A small image classifier, trained from scratch: 32-pixel images.
Rows from expert 2 of block 5, named by matrix and row number. Rows with one number belong to one neuron. Each number is 128 + 32 x the weight over its row's rms, rounded and kept within 0 to 255. All counts start at 0. Numbers have three digits each. After the name is the row's rms in percent of the matrix's.
# up: expert up (model.blocks.5.mlp.up, 8x192x192), inputs 0-95
# down: expert down (model.blocks.5.mlp.down, 8x192x192, transposed), outputs 0-95
up.93 086:110126118162073103150119113115071129088135145105146179141135143152162148132167080202131100130109159135088117133194099110144135102137119112102114127150115104089154079103123121082124112099173147122119137126115077068190136137133100157143148109097120122087142074133115179175113125146140169115
up.94 103:073087195149186119169111164151084128052129095123133113111126135143162180124098169180179091137128182144149146162170143098150159165065105174134118108111119099095145104088081121086119148141126141123088126110128149084159153145117142189122183117141198110089171140072076117104135096126139119205
up.95 105:216102097069133092099138111132156074132169112149115083090070111133135140157122162065122169066130109130106092087093135123112109090115156166146066157168070181164097128171106146163175099144118105077131080165138154121151143113112142131109118074190073118101133174117175163108124127100107102094
up.96 074:192107112087081155139124067185136156146155126062220104078136161134101156133077138158149187124140100143169068083119095146097090083120143188138098126091081124138132130133100134141085159177089055142095152116098072054156168128101086128121131124117079109134166171136105142127104182139138136100
up.97 083:195094126090102113115136099147134149145147076082129095089067125168159166109158121067129224060134092133152066050116111142122133108114204113101094180101043139084115116174111187150109158122100142129120119133100140116137116139119146107110113089159091112155131189089165112143112162074109136116
up.98 085:063153170144166174180161190147143201075120166100103157142112161129136130122121162080164076115134137179093172140155165153138160183065136084071159092150125124123202121080054179159101139113093125116116127125137147108073199170116105160124179126158110162133153166110146088180156068122169157171
up.99 093:115136087177137046100141047161123095119123148130142152119097121137167159176148100088141144187128142135106100110150089109121109173096060167141123105157075109083109083069108150125176122142058160121104103128067116068131117114124104119122178137175203107175194100122126136115127131152105121195
up.100 113:197090083079083123150102121112076120133121105102125172090111156147086090118157108141070189111124166107103069083155073077110136089148136181164125108161119109143118087187091096173140111147126142167110113088147186128160105097141135185119076128110102133108069106111123151157132107138160148108
up.101 093:103105127125161119161148149105141143088116070144122149177093091168161160179126119161189087097144172124130147130117164061129129152133078186097159097164130122162147126186162141102137149125122149186117087149116094108136145197120127185103106018194148123045094129142093100110131078136173126139
up.102 109:178124105159092119127148085161149076188116151111195123128119101154073134101127151085130158188124099127112170098121053198105124040179084099113172156109139169148112175128156069135117099114127092213116119124141112131142143086124135106122103127096100130167125130173161153153108175123144132134
up.103 105:133096140123117131118078161179139102115105136157108108091089099113102138110134146135057129140116137103107141170172094127083129105123077116127119101193146154222085167210117124127108056170114179123104087130155191111143135108127139124112089102125145104142127172082180148137172080096138142154
up.104 095:045117140147144177135160188172163111064076119147144128099099104154101134100039150130181100167136175169119107187164146105136125107116146142147163137188164122143135134137163117118118145052142191161121091142139160142141085135130103139108203091130101166129160154059166100113153132135131153159
up.105 102:120114149121113122080141177182170183078175173142208090148111107167125128130124107121168112113113142099174208124148162169138105158085107123157108108164139129167096105164160140112174169154077096125118087116140087123163195164129157197134130111164137084119117100176143158076146144099163145106
up.106 105:094101122079134136120145079079093109102125160105145143147131131116130176064150133145171116120095136136109118058090191131129116136134098117085098133101103102099156166132102149094076127110143152088117080125115164079133128154113110139127089147099110183118086066157111101158145114107193108090
up.107 103:109134134141113131122103180226228145081175129179115085140107128086146122161144151117121072107095155114102154147118105138116103160064145132146104125217142116168174119091128142123141153091096105128132076153131144123146138088130138147134136226169105123055166105150170164154145123134174170216
up.108 104:146101094078058093133173112111176067178146068101201128109097171151091115133123145149141137118149175145170132110092130210137112117146091119126133151087115139135076145121158094118109059147122086145124134126154052157148139139107133152147116102121078083141123167192112161194124193101160127051
up.109 110:116118152111112160139194133198145095093145109171123161185156123128095123085126089088102130153163076142102086159151162149161095122111107096122120121129094097141202127185121113126182156150094098121118087125193132130142108150114082150122173148095133163168069135112092144142112133125095170075
up.110 086:158162149054123133131183139151122117164150069063177058097121212137082191117086136111083127104156119163171107084105138176089124168138184123135149110092039164123131101086136118151083151102098087161129143141169106181133146136101117146139103165147086152133121118194097105180087137096158138069
up.111 100:165118162124136100119120091125162148127108132153091115102172161112136084149071157129059151156142161103079079100094077146134168097165110138147068093124120207151148101161096131187154123093097089147119139120125179154113156068131109181133146102157118090144118096122158103187140200124079156146
up.112 119:164171110139059121163168184144161133139117144133144153121050119080061115136124142142109111085149098161139139155146148133167073132104160060155206150175101131194097125152108087112149155096148105111139168106167108159084116097128091096109106166094138136145163134116159094112122092103107155165
up.113 093:140058121096117143122090102057155094096142141076143138119117137153133154112142112132080175070140117135147086067070159105107119154174167163071135184108124094095112152114109120111075127144224160044108109111103148136094108155103113144107074116091126095117088132109155100144125094074156112160
up.114 126:148190075101106126095172184163150136103132085169127140165160124126094148092115137114072111145149155152115100128122166147135107098087122124144156090109100169148146079078114133176096163134149146164135198134180128166151180113111062138119123110140105087089144109175111097115106150123103168088
up.115 116:172226118081181147118098151180139121124123164148156080162082142178119134109137185119096081113101173146167176122186141105141118152060187143146145090146130149163200150098159146132116114068107116150134140142162142152126105151126124132126132136138073136119119107151092101177111197123123113105
up.116 077:117147114107110153106155159148137117105159141078174117129116139167014138096112136167156136062068123111193076085105115140170116113128183137177072141066054130116075150150159138142101182187086088115111099089060137098160123150092080158125130128114126104166121122103098132139113124164093149109
up.117 092:128065110091103116116157107128106160161187133080129142114069187188172120125142127145114157115162053146132096090117106166083160108089162122124113153147159133153124156196110146133131098146051109046116146145083072147072135139115145094096149122182072099215173121123143099122117213153133088069
up.118 099:123106140108148065120192148040138112120123056087146114130186096158135124076063160078156170118095150122153124137110136141085129072118145133108118156130084181074075114173136119155108184088096140174121155109078121179151105109092142161142121103098069137147146197165130107133127133115134109075
up.119 086:108117098079151142161208124115136145148175083112138105139126200147075147083111196118104065096115165157149130078109155107130138222149133109111113123149120103073121084117147127136072169092065103156088130114139137102142134142081076158112120068168066147144153106130101121129096111138148147100
up.120 100:079116189155188118107135110102077141089167109121146074140160165109175150139094115092130126142116165176155156142153159124113116126058110166092105122108137098092232175190163192085158174167101127173116126118109150136163133152121145134117138115113160143150068059116125112107142081142133083085
up.121 102:196172093104067111112139160079138122105122059078109149135130153125177134150132145109134115147130189079163119101137096162056132088126113192180127092089142132047126112162157104197095100174229141148121189123198101129169134094142140147131133128158112144136078114158125144107129117081098122109
up.122 103:156103108139127063115174055113160081201137146157142084136129137138101179111142178111125140155114120147109130071127138134184131122158141070113101105109094131115130087081109105173103087113085086233119105137134097139134171138119090138117070111153131108133116131202113064105085119127051147129
up.123 123:128089169106182091145199134090037122112147127137067147135138080143169160124172127091138165160087084103128124076079156196097162154186117093057124139073087151089170160089097150123092091139115122113128091092109147107146168104140151107136117109057214161100097172166175131112152131073137154131
up.124 112:170096088083087097106139100112186156146094100110157121097121195088074105148095176174148118143154163068119089054092099124138162180140121193140098098143145177126128076162140098172120140181156112165118133084159123148135157083137124133130174136102101124152098073157122122151117208148105160151
up.125 115:125135073067064124097098103132136091160135135053164157062106167142092075139148127142131165083128109123172090127129135124156107138081157140102149123153161161108112144163100206160091112133113103171106109117122072130144028130126084094113145176108137145102157138147188148132140131133137126064
up.126 111:134161078101123166071146156133141104092177093092145146142161108125115113069126120145097137090147153122170119114137185123121122153125133187102155105133133157118128155150089142192165203145133112199111206117158155104162131122114120143125201185118122158114082146198096148130101183145072118067
up.127 089:070165173138186168077079158191196133060143057152134079160090130144104149116150160146144102135082158104179200144121113109139092132121152097182102096188142148116136195122176128138101186143141157130109073101085182127177095102124082137122167137176149130096167075126133088093150172103111135188
up.128 094:138135159149159110171145178176121194091130120077135103144172169149112093094105141192144113144094151167140136160133166105108123124110131084132116110143164119128218139083158112131125175124124178141113131129137160166127120112121143192140197174150120124118149098062118157118169057134167161097
up.129 130:124097163142156083145169117170086170149159145087110142140137191172143115135117128143130082101086061185115168134117084103112118197098142176161114149101152070132170158159190149095116149181089135135102139096106064118113118124113128160091116152141072107189168171141102092089170155158150110122
up.130 091:110141129092176158094147099082151128175158148130114128154124147143072150121130177068062123133118096121077096093086131157090191146183194114130125135173071120144092130132118169164132092096069150096114114161105107167055098167100115169110084136072097150111128113115135160192113117128147119142
up.131 087:090114145156122214165142142129130125046049098158137190084083138138125128085094122135183103125156155192142131133146127097174100177126094095107180144144140098075193146111128086095144190119152143183102074124124120116123141123140108049109148166121118124208128146075177099123139109134106098171
up.132 084:131146086110134100127078155060125147112128112080126052139159117136135193161120147156082179099112125077124172111129143086055105113129150081162107107159125188135111148111177121178125169088172124138136171163075139110159102110119152149116166122174091157083122093157131140084125143110130121098
up.133 084:108100163149146087136157152129160108092112156172107153133145069161159149163125120075117142150058080088097099191113087124120087088115124078166133121141066148073132088129162099155153146131176063092135092157091154060078108135130091128113082109182179142113138146133208109117160142118148146169
up.134 100:095100147128175159118116093182166134110129120115139094076123156175153119044124107136166147090109170130139154112131112148166149165087161156101084181118102116127152102059133089171104153095068152126082096092081173125124175108086126120090145138119103160136161092147154104128146215143128183189
up.135 084:165143088088117130117153136100115165080117123160097126118116146154042095176094126169169108179175133069146113085075161092140201161158083060110088125100134153184194145108062153108110118121108142117125127125153157165082151098127112110122067092106165103132089180133114145144104116118153159126
up.136 083:109190202114138130148107138128140124099149137098150147125087152106090093108124172151131097120148094116133111111121163105144138151136132104169192055097145098137160165117183117102122120090097103082142150120150120079141125086152122104128125071139060068112069144116090117093104132136110095129
up.137 087:104101126187100214142159205098125178124174168165165116136111117117130154038124115109142081115094130113084086105159199093171144094124183104165113104091158203101110082112034116177099168103193136160114123120161149130190119145110099166095126089142121114161091158117068065133083095117089140150
up.138 095:142168124152095107131152137210090156136106115156130085115149140120139110046130130136116153140127163187150120139201112133188088129067113047103092134122121106086169145101113106139134137092085082165123153111157194125114153157116152095126169120109105145147190129133086063105126120144062137139
up.139 110:117135109140090097163121173133102137149099104162069111073101123091147142209089128105124094118103123185136179173132099085138102149137101145104154198107108103070133134154119108115126190116097095104126093117130153159093085079110135091114081198125151108115119109114165102108167060153184109150
up.140 105:117077150131095105176156124142189121194118135150171147105159171121105163151091146125077128121059107155043088190111111160174079120173144108127197085143146102124123078168141143123141114127180107074142151106115121162106193121154083144126156143187144106120154073075176136127150049118162099125
up.141 092:160128126122165139123136118100126085131145140110130082066138096086138144113094142104147183106108180148099151076158076193144108198125161108129088129125054164111044143154094068175115134148156123141111115072084137102099134073121111092120118178111163165190163197161168063155156151120126117120
up.142 122:081144183173141135182104143141157121121132119188137084159161095118175186152118122177114091189101064159134168135125123134151137186153046076110132122132129133073146187112091128082112139142082154146098116123110172122134133131103119142108110080209172144067150093110084092082132162132115078154
up.143 117:148137097129112097056145113168136092118131129171074067113140136129114088113102133083055147186133114116122115136100075116125152128079159159168082122136097168161157094190071151162163123127086066119139093135167187125112155102130152105132088078122103143089150114153173172169154179117134122144
up.144 091:174097132093121128138151075114049098112116164078109130087097160142080089084099184121116164113130162174105127091152100129138084110129167125189105140142080107119120157133123118149136092087114129172095125077122130128076088147113083138097147146069104089202160147106161093244121168105115155078
up.145 084:153142117132110124169123152115110158105142145076143138122105149078077087138136173146109185151139112074152054088137199119167114093187153152156147108087090148148113081167134086114127112173153068103095145095124100170121103094102095095105147145121081138103155142139090087115129154131147119105
up.146 092:117174168110158086141110119104163149145103104121106129117119214105128130101141167172153153161145161081114080082131094133119161105130125181138089099079108089124164034127118107158088064114177132098127132115110142148112150089137117174138146142111168143114215105154130078137127149075100151158
up.147 095:136125071074068090141116118102102123153170124104137078131127176129126154154133165126085172086091137123125116106157130130053152124103128153154119139120140106091139162182068151172073073132138176099145193114123153138114085124131137143123069130177134161108145177166126125133162099069149113088
up.148 101:149130076117096094103149125157112112183151136110171131106146113154088100089111141139095179069079131134117114146128068165099089096156172143155165175095105152083102167149141113137082140143106124174108198096120073103136100087087124093125131163078094124147125182155180158127132122125118119130
up.149 103:106109200168139146077149174125191115065113135125164115108171107111134129051101096091174124118158192087181127085119138085101113088085167172106121084121174137159121088128161108142148156144174143180136119115121108089185153123142160098121174106105115108132174079213124125117121157151096141106
up.150 126:109127100133093137155121070134135092178130145124197109128125147154101157104102135164148152164141166162163090129184101168178152077136119109048076120104154186085163136146136085157118172111117092154098123064103164163177097139115085148119214077145102168121127175130111103109142178140053135107
up.151 095:186141106135100124155111060096092131145111155125082138141116116146110116078117093157118142124132117197056144105086128134163100120139117103117168144106135121130105104138100083122136065084200111148088104126150123166140174161111113145080112119155103054134106131105165085150094107138125153104
up.152 097:114165136151158135152114143103107179106115125139137154117107127135084137145087146135182058145094147179168193153167149101167117179102097140150181128173143123148159156127184083089151217113103180175103135139164112188121131124121120119107079188094145131114101133119172082115165139170118096135
up.153 089:117148148116172149155114091130127100151127174115130166099100169180094081058127134104139147118192143182109127082145128131127111105104164136160155121132101110152149178115126107200127143107111098123091139074110161155072120109102059113086127192101125066179181112146174072204147147134130158097
up.154 104:101164121106171121187157077088112095174117140181077122104122093097129150140133150118071125219102109146147098129094103187133145140219101107138139074143119196126164151089116158171104123059107128117128103137082139110094111094143117183155086128148194145190157055102179148177154182107123137171
up.155 079:100131102128058095133153147143145108109117143142177097167092135103087119158125154127112109094133137110172096121086172131153061063136117138081145150152088195198111118125191094092149125076153049086120072111129099158161120129099113099127122153104080139133103149160189161169138122106148151147
up.156 093:122139143091129168140107141093173153148170070081205078147131161110126141129101162146157131134093076082152123115095156148048134095149149171177086137107088178093117090184103101124053193182134099128101148127125055119165129143083109118116132122104120150092119147136062113093107096102160098023
up.157 093:107069175162119086155102148099178118099110112149172096113090100103172191189120140138154151169104163108072151183119123156179166075111114112137106116110131151120123087067136109154100149149144121105138096122155120131123199090132174180131099087179163120111177100135116098131161163092167104119
up.158 111:162139141142056084088179051153112173117094157169136124152122133108072103110113104141137123175152059140127093112137190141242101161139065098091184147098118110147169126163134118071132104130108041110134163133124149138101164154118116078127123178085143131099115137103084133115110207135088144125
up.159 079:151158131101133130105127129099161114045158146145131073149117087156108165124101121132152121111120117139111136130104196127095110100163134143102133176096110158076158152181147118116130175073173089126096175120103150151152037155078117149111143113138086141107043183101089075098111130114135125159
up.160 099:111164142128134125103176107205110115157117129161121087145135110142088126108112142119122141186069079138166199152047128107144145155110099108100124175103088101136094150109127127130136206134063121146115119103117141121090079126099192089124052129088144098143140119150114103073119072116177107147
down.93 089:130139084116122139154150180135104129097081149161086139050161143152107146098102114109094124119076113157148111084148103126110161132092132109137094127129187154074094180093162120174138102151119112091107142121089150115144123137143142102160147106087132158179108128170086170120162084108149133097
down.94 100:168133073144137164105125085101093124105129103126115148114185133105168143156069074127154128121185155152150090163141097145104182128195100161127045199194183164151136148151107103186130098144070116160141154152139151125169154144172067173179142125147133127160132130092168135159110149142154193127
down.95 104:146181089096147151126086135218138092110114141165130107113176123142124145136179120157168214149170190134051140133094102142096144142156154124120113114132088136136152117124091150120220194155077153120140061131152153100170079122137170080083125163072204106089160081180163121163163141117083105123
down.96 099:092123108119166104155097103146162068124124096075134157136116126131128116118143139126126093136144194147128140187083048166146170107090118085114095116092043169110104125087145158138230154123182117168159147168141211130153120152130140089114150160051138191087118144137137150110139143120095131122
down.97 105:090151099146148126152087132165126087134131110092124154099169120128122171158149130185145145142145184088081158157080087127163151126123154095142087116171098168093120155089139164199223192136124094180135121147162155160142110146098197087111152167080188120121191122170170124150109146141106114063
down.98 101:132089117117150147170099126132084068151100120087113103127130092108113099131144131148174138097123159186126016145066064146115165092081154088142101140096132122076154104151114125118129138108092050150130143196115185141196187115115145106108112170147145181134149136092149128117086173098112134128
down.99 093:178093105169120151098145128086122074113098144141093078163142090105139138106065075112110092174190113165129112142144126119098097123184135160197024130126137150154135191143094165125162107154116121187150155071183116089121148139158134204167141128114147148180130140161150132123117073097080192126
down.100 111:145080107095195089185095121139177130103110188074085131082047088081113113159117135193085140089110124132144143102143129194159069174177102092153097102115121121099091204099150084104117157126141110104078188145095171148129161085119089110114117118147078168136146081171133121134185155118172133125
down.101 088:100172091129092177152106094129087160092122126139162127074130174099148128135104157141131137143180144118161089131215074134118137135120137146092134134105185088156087201124066110143089145098117114124154158168106144158170132112158106147176124060061093146104158113168133187148122169185158162151
down.102 101:154124121131140167106134124112123164165194106117185110092151127133140123139118073076107097161146192140122131122146148155098116141105114082157086180160180169076072100125127117153117137073113138152094140091117125130088192162160099116150159141114130198130148188202144178084073149163133119075
down.103 110:170089103091117157124106132102165111147093146121105162115104170083114117155175160137112165137123141118105163128160152116126147101162110140154145125118111098107099159055119039089130161172128091094141150162132185134124141079150095138136133145089143165131171128100178146112161163176108122135
down.104 098:130133068127103117149109138107125121134125117119147182103092185042184113157156146114137146132183128136110104160165129112111119069152075117144126058120145116144077131073110059135141142121119135137138146168134152136151169104202104153168145120105132153169171120089154137131134144162150173186
down.105 094:126142131136161101101068115076119155138121140128130089152142152140080104144128127159143145101156105086115086172148137142129106112160084141109187129099149086185161123131083127127088119124115137154210130124118180145120123142170105122220120059145087150134130158130149070160105177144105160169
down.106 098:103104172135190080209098104154122083109172163100125184132163113156056137122155131117066140120056179155166082134110117090153116127094083103116133097147144137057151124188118120129137119104124105128068120071092138053110145140119115088099124195118196183186165158127136122100131077115140121123
down.107 103:145137129130161079110116136115093110148055105093144099150058148106102103146199141165147180078105144133110149176121131098135128124110083113091138164122054039179076142083094078115120149143115096101162111128136175169149140138122117117133089114190095193161133156127159085112171083166110130144
down.108 095:131088138153159157141075081154110139185189173082119119103149085168093135070152107064111120155113188153136142113099113184130090139048155078128077119135157180150132141156132153108134117096121134151100118087145131119091137154111077098167141182069149201129110183172079139101068121142140100115
down.109 100:138115112136136185120077149122120079139123115098135153176165129099114045173052163119109082112094184165174123086156098108105193168076140132117113098158198157063143100184159116133021105131155115087134141121123145166160127146128064155116152103146173108109168115109180134133147162132160157142
down.110 102:094114129130128124141068100169144103149127108061102098117102083127103105078135128105135091157127202170163106176077082129111118128074158100122083100097108145095125128121141206131185151113156095179107098108176131106162145124139103088142166172096179196099143174169081149106111160147084162114
down.111 089:147057128165168113181078091140109150112163153082139087187128122160122133155170104209095125151156124113096146091196112211143113137138124089104098150097118155150155139175138075057092166138172068078077145097124165144138102124075125149143141104117099124068077106119152133142154093104173144134
down.112 103:094162129129116156075140113076175124175132077094107146220139173144048062096102121130088163171111173125127156132102087116146115134083154141163088137100104117198081079103147168156151091162118156127135087067118112141116134136122100139079129199112157134093170141149144084103137130125149121134
down.113 099:145161176152159125168145099185168076102194123116118141102126134151053127134137139095091174139090200093124150142048108112187095132120108050101103087166105146113094146163154137128187143129103103169107131104103181132138110125101116115115125168101160161195142165095130167101114102085120097096
down.114 095:121160163147116182084084154112143153186147137062153111158102122149071088074131140076131102149068189162150137131063114176121094129101202157092134068123137154175097132157182122103102144080130113169103095080185111143172147111108153129123100162110114112102114182165093169090089161163153108137
down.115 105:081162098072120125116160147117161137128101085101137141086114118130116145133131166172123145139087121157116153139104094222109146184104098152117191123180081095129099180129206138116121123141121143123139100172131201169207070121131110128078080116199120068162126090086148118107153134136152126179
down.116 098:114143117094125153124110134143158066138102096085109155170135156156085104140125126136102152101163167171191124180079082129145135112083162108114080089142138180110128104178127187133215119139192121112152076129167187134143143141138150097131120152099112172094154124134135170086156159128109122130
down.117 103:073105183117110131095089189182208134122130095121094149133137104119152115152151195173150166123159170126063148112076077137136144107106150143150054088204073165164195118071122168161192158170118118151148160166149160132142110130159125135119128121077161092109193147087136106106140180121121126168
down.118 110:114122113015064125081160124123120089110129123087116133065143073108133134158117102121164196171118128075099138155148161101160166106151141140144126135173132153058164103087125151135170125138125143164177100116130150142132099113110117109148222164111141158101105124093124103101115110147085061088
down.119 102:084106113105150085146113086135113084118103100099100107099102098149139123092158115112129116138098203164177068158077065115112115117068127097137107085062105137057108098113114184141147140114142088163138140145158172100143149100092104079155138170106160196110140163150097111091141154125084154113
down.120 097:091145142139103120108110135098161179098080143141105157158102162147189129095110084108142159135130120111095132191097124118145133125119116161128113125136132143170191121143096151162058137138073135137219150098123154130137149165123130177141125117160114174146218138105154051179126200184103165143
down.121 093:136059116119125149169091090129147156124174178086177069162153127157111111133109150193085178124154108113098157106166120222174145106132077094069134166093121124140135183126135111114107093153179083075127151107109165106169153111055149116169113100108133125092081096121175109128138099130138083102
down.122 095:083110089159140133141107107139089153141174130100114136091152117145080160150134080059125088195106175171129143135130096141123082133103123067153076110139193178072137087173125167143119163034131131163058082099135105114114176126154105097110095168058158156126176160133112114103085094143149123132
down.123 110:083126176134178108150122071096073071115164147155152150160172135140114206130137076155088115135108107160074078088187104156131081148111137136134129103117120127079159136147167102091117092171071160106073129091099096088094121126099139157050067139108204142122115111100186145146175076097101066155
down.124 091:142057114160172126185059097102123166117188176050165086137141128155111105130143117172064141135141131079124159096165128216138128120126092083084106183087140131149139162134117079096115128143170107113112150106122165122145136128092102135170146133113075092086055121114153121140136086096154134140
down.125 107:118082108120193115116066087084183171110130155068159128157054158127105132155100137179153106078152177049112170114112166186128096131160094150133123096128099148090121124140164132103123113122178123159161172119112161149143121162106133113122131154150119099119132073128168153185168117140125103142
down.126 103:145125119139151138198100110066185165142165141067157097199132134151172108118124118121089127112064189124136117105134079200135107158086113109048164123083171142118144114163123139120081170114138050139055118095139156163189113131106077112149080101145066127085099120202114138163102130156179111143
down.127 103:132147126110121131137126115106120146085110103129144150105072140120146113145128131135124171086089138121104119166155105132116149130180080133065140123145115134157096126099144051160115125158083127120141167146118180185165090122188082157188126044133140130185206115097149112119151063171122184132
down.128 109:171084086128126103164108135132049088113126116091110123150123120100150091169119119116182103142183133120166121182095097151132154094102118116172060137160159137087118120154138146115122129144085108137156148184151154111220146119131091092122137152131150111180134158085148066121061166125099156208
down.129 104:154102146119097089145127199139148155122103127129136138207126129122164129133136111114122156134130111098117161154106136172122116102098144197216079065149145168136217130173110149111119109150074104128183151172175096160161136149156141132155149157130108107133145151066174090112108186154127117164
down.130 100:098082154152167065178094110182120069140115107085110124103069095128077112113184116118160100104083166162168102139090074151131103134057165078113113069102078108064159115114140169135177184115154068173092123154140152120134153141129148099098120109104148192125194093152110135125114128122118160118
down.131 090:082097081116118135114109139140108144164130130099123172089118190096184153105069131169175118191123118120147119126190109096108094091152091147095088132109138076152146143099103122152113109104108118132100155158139147140201170101127143193154173105102088128144116112125128084106115110152106215121
down.132 095:132093054072108112143074107130119117118148117094154102133118120124172107173084128161110110094112112123128130138137098132129198100153093074138101121113154125102131103145157101144211096170116127124094188157122128084120109151096195152151133110132153125097140094056209116120116114111107088077
down.133 085:099121119144108124083065112136111150149108101159111134116119144117097176115141101106115129146124117142103095177160203041073055150189077164124138125092117081184124131116066118124140108143100167092182165106122128143100149135128159128130132082113143153081099107109167167158159111158065175136
down.134 123:140139118110143123083079166143115112168129138138090104104125155118127118162176202157101143102152130151088121166132065090120168126100170098135066079155107109127110167122089134167220162113120091136117063156157174142160169099093140094129114138048133166116210119164156176100091161150112128092
down.135 078:088112178174168092142017111132134149111095155106104153106126100107118118115130153147116098136105139102155123121198117127107069163092093176094157123090164095142163169124079124107088115103113154091161074134102102138129156164117110126151176112033124126089083141147174173116108115118173167144
down.136 084:099137107117137120118048151099155155128047101110134143119125151151109108130060114116110140133104114161134124162127121067073131154120096187118131120125130117134137124151125103146092133141115132081199146142105143170151137153118129140138122084129093118172128151141181101125165128154114238164
down.137 098:137164129099172155137116113115111130149100074073142130112168097120139061132124143086154131083112211166184074076111116083088109138079131159164117097122151094081058112140146143123115118106138088159163108135123158106171147102140107127128158146123108096093093128166122187138135157145097193181
down.138 092:149188114107144171149158172118139136104103115109134140084138103126146140096104131094126157170107080253092135104134107122125108161119166098141071101127126195099089102115162143176199164112128083158104156146175085117183134120116105116096128134130113187129166151142143121170042152196089137121
down.139 103:100123139143151116083136071075136114129130093102156062173090117102164131122095144093082132177131139086127146146123079101139114132145130132204112148060051140143112121080110130124139198093049134144083117113116193061142138122079139142085122175123107122185129145155115077090147174152082143186
down.140 085:152128136170148116120099096101134127106115128180132111184110174132169123108124127121144126112167163142130108180185145058073110138127067144153072159116132118176132110140096105151086110105100146118192164108121146153115121189172111169161166121104123166156157143144134102120157143146115159222
down.141 102:124137089094103105147097111143150078062137069161078111106084104104143137158118111200178120099184124120062145120183112079126183122222057143159140118070119131095138071121125080150133134128134085135099146136149183102120110090147163151154141146103122142137208133162142136118140111167084137131
down.142 113:136193120140120107115094073128104163142148130034168098131142096139160121190107121078135147199165081122101097139119116161138135109206096147172140145147135173097084101124153159166148143122090129146131144087120147078072101122086076145139146121124137141148076162069165129078133193171056128142
down.143 115:177130124128175117151093155165088108142099127134134134152155177107092156137162130126082123141111128079075107134190173155074113160203120129129087118137090087160120147098115080112188136170116152103094076151124134149144131117065131111061134121162126124099140110134182116103161088154112121128
down.144 110:133111143111125096151141124221125098133122124092097147094090088108151145163129145191162150099112124152128070132100049130160159149112145104142058104102119142122115109093138157170161201148130102183108133112138162117100143075126193149098121079071127181127191107161158125141063168128124133071
down.145 095:149056118139133112104065145123140080103138158128130144200061124082132152118172117166095095111101150096119176110124095172152137096133151132137086158144087192149094123122099199101115152121136056110115129134139163132118131090120136142084067145133186137124171119089168175111174148121102155114
down.146 104:140063154138071102186115151147116124130098127105078084133151089144147139155128096172128188127120091092103130147136098167160135162165144091111077184156148157140100154100098116147091170180111062126095133121194151142137148118118115162170135116132140098120151148117123109105130142053102164101
down.147 096:140116093108159133155079082126159133081156160103172091120124169142103151126132136176127144128163149114094126152147112216125114136107040137079121150072110127161139125094116086139181104166155112112134116135121142062156156112087136079140103116145175129145083148093176147150140084132129075120
down.148 098:172132066058129109140067127070191140112155118113185137125134165147137122098127120143165103093129190110054161109159120155124141117131085137122137112159094166075112099131127122112143115114133116124151149163112196153123097134080104142155132168140126140085062130105144167144154129119098078097
down.149 091:108072144128140127157120120091148197138122168069140104087108144129102088131106123145073176116098088121082125161155158140167101123135107114019137151087157107178148143144116085123119140148181080085151177121178154167169143146097089115181114050129054115122104080165090105159140117151144117083
down.150 107:101159100136123147182146166139130135124132145144112105059123123099122155101127124140160155125138168158104108086178102131136144156137167118151049126136116195110088205079159125140136136113198102158107136162115126160156136123159171153089112115153108163118153100173126085148150076162139127078
down.151 097:102135130160147156122122170158177171125121119122099116062145086145088145116167110083152134125090173174092131110130126081171130113030124066136040102087155140083096182084139125158152134067126107117141143153146132131101141120174148082102137136103182230112176111158136162159124077099145180124
down.152 094:142138096143070139091119106104120113128098124107128152124065152086150115120176134111158159155160092126121089180170115098119091108138056148093125111089110042159101116083099112118101144122083135157157143196160180148151161135161119164097160141177121186154173151088165116133130152154127209164
down.153 105:126072118129126142135114135194141109171155137096100111123096133139145110164143176194131187082146162139135085127098030124163169131098173117118027072128126136119152126132145175179131182131156126128099097141134177144126159116142146136105122095085130176078191112129142141122056180125149151082
down.154 089:119104103172155128185093069117107084143164171126125125188133102142110211153164081168126148140122103132089119087214142207100132144116095093103120166142125132120169135143132117061076116161170108063101130072097141080112117129090143151127087083099139133093061128093207136142156071141125133128
down.155 090:142126117077107183081108140157139127151160101124146156153178165137112089086116091069140159181110135122084153154122087134126139113106171096150101119147128192136129130125168154161181137107105170103146100105102157170117135152092143089145160168090166187087172126144154167118174100132109092107
down.156 112:123119115086089115127096127127159068111113096050084106136128120131131121103108114100098096184156193152178134135111121102105148122124155098146136092128075191120045145105141163140184120136145095114115107127149151134159114139127141086186141185088169157084104205153094132081147158151068151116
down.157 091:130103153157154171132096054128117154118165161100196073115114146150046093161106133135124146099105106072128111178117129107122120118171078132161146152073125084176127141100112092133130107129139115074169138082139202128113136176060138096193120092116100163084054116121137074103135144127112112077
down.158 098:109140131131120176130093144107079119144134150115072147200165102127095144128110136066102065155124110159131132128159169085093179124056110132149064109089186177109171163183124100127105091122105157108101105111130113114122120168155116157131145134108204172129169166145163138102145120114134142181
down.159 099:155106103150137148093097177158138096122210151097128125118136105108096093121108122092148175139118171116180149102069151101120161098117152134113127070227131184113087146159127144051130103154153107113095100110094143158168108160134130111180157167138155122109156157194148118101072144135135101088
down.160 095:182158115092135122130061164132076145097135121122088095152147122144069128144087095083080121170131126076048128100135089116113130132164147142173140068133118173121182123203132146093167154143072145132058065108147101132109101170107144141099085125118169124085179145181148107134134164087126084095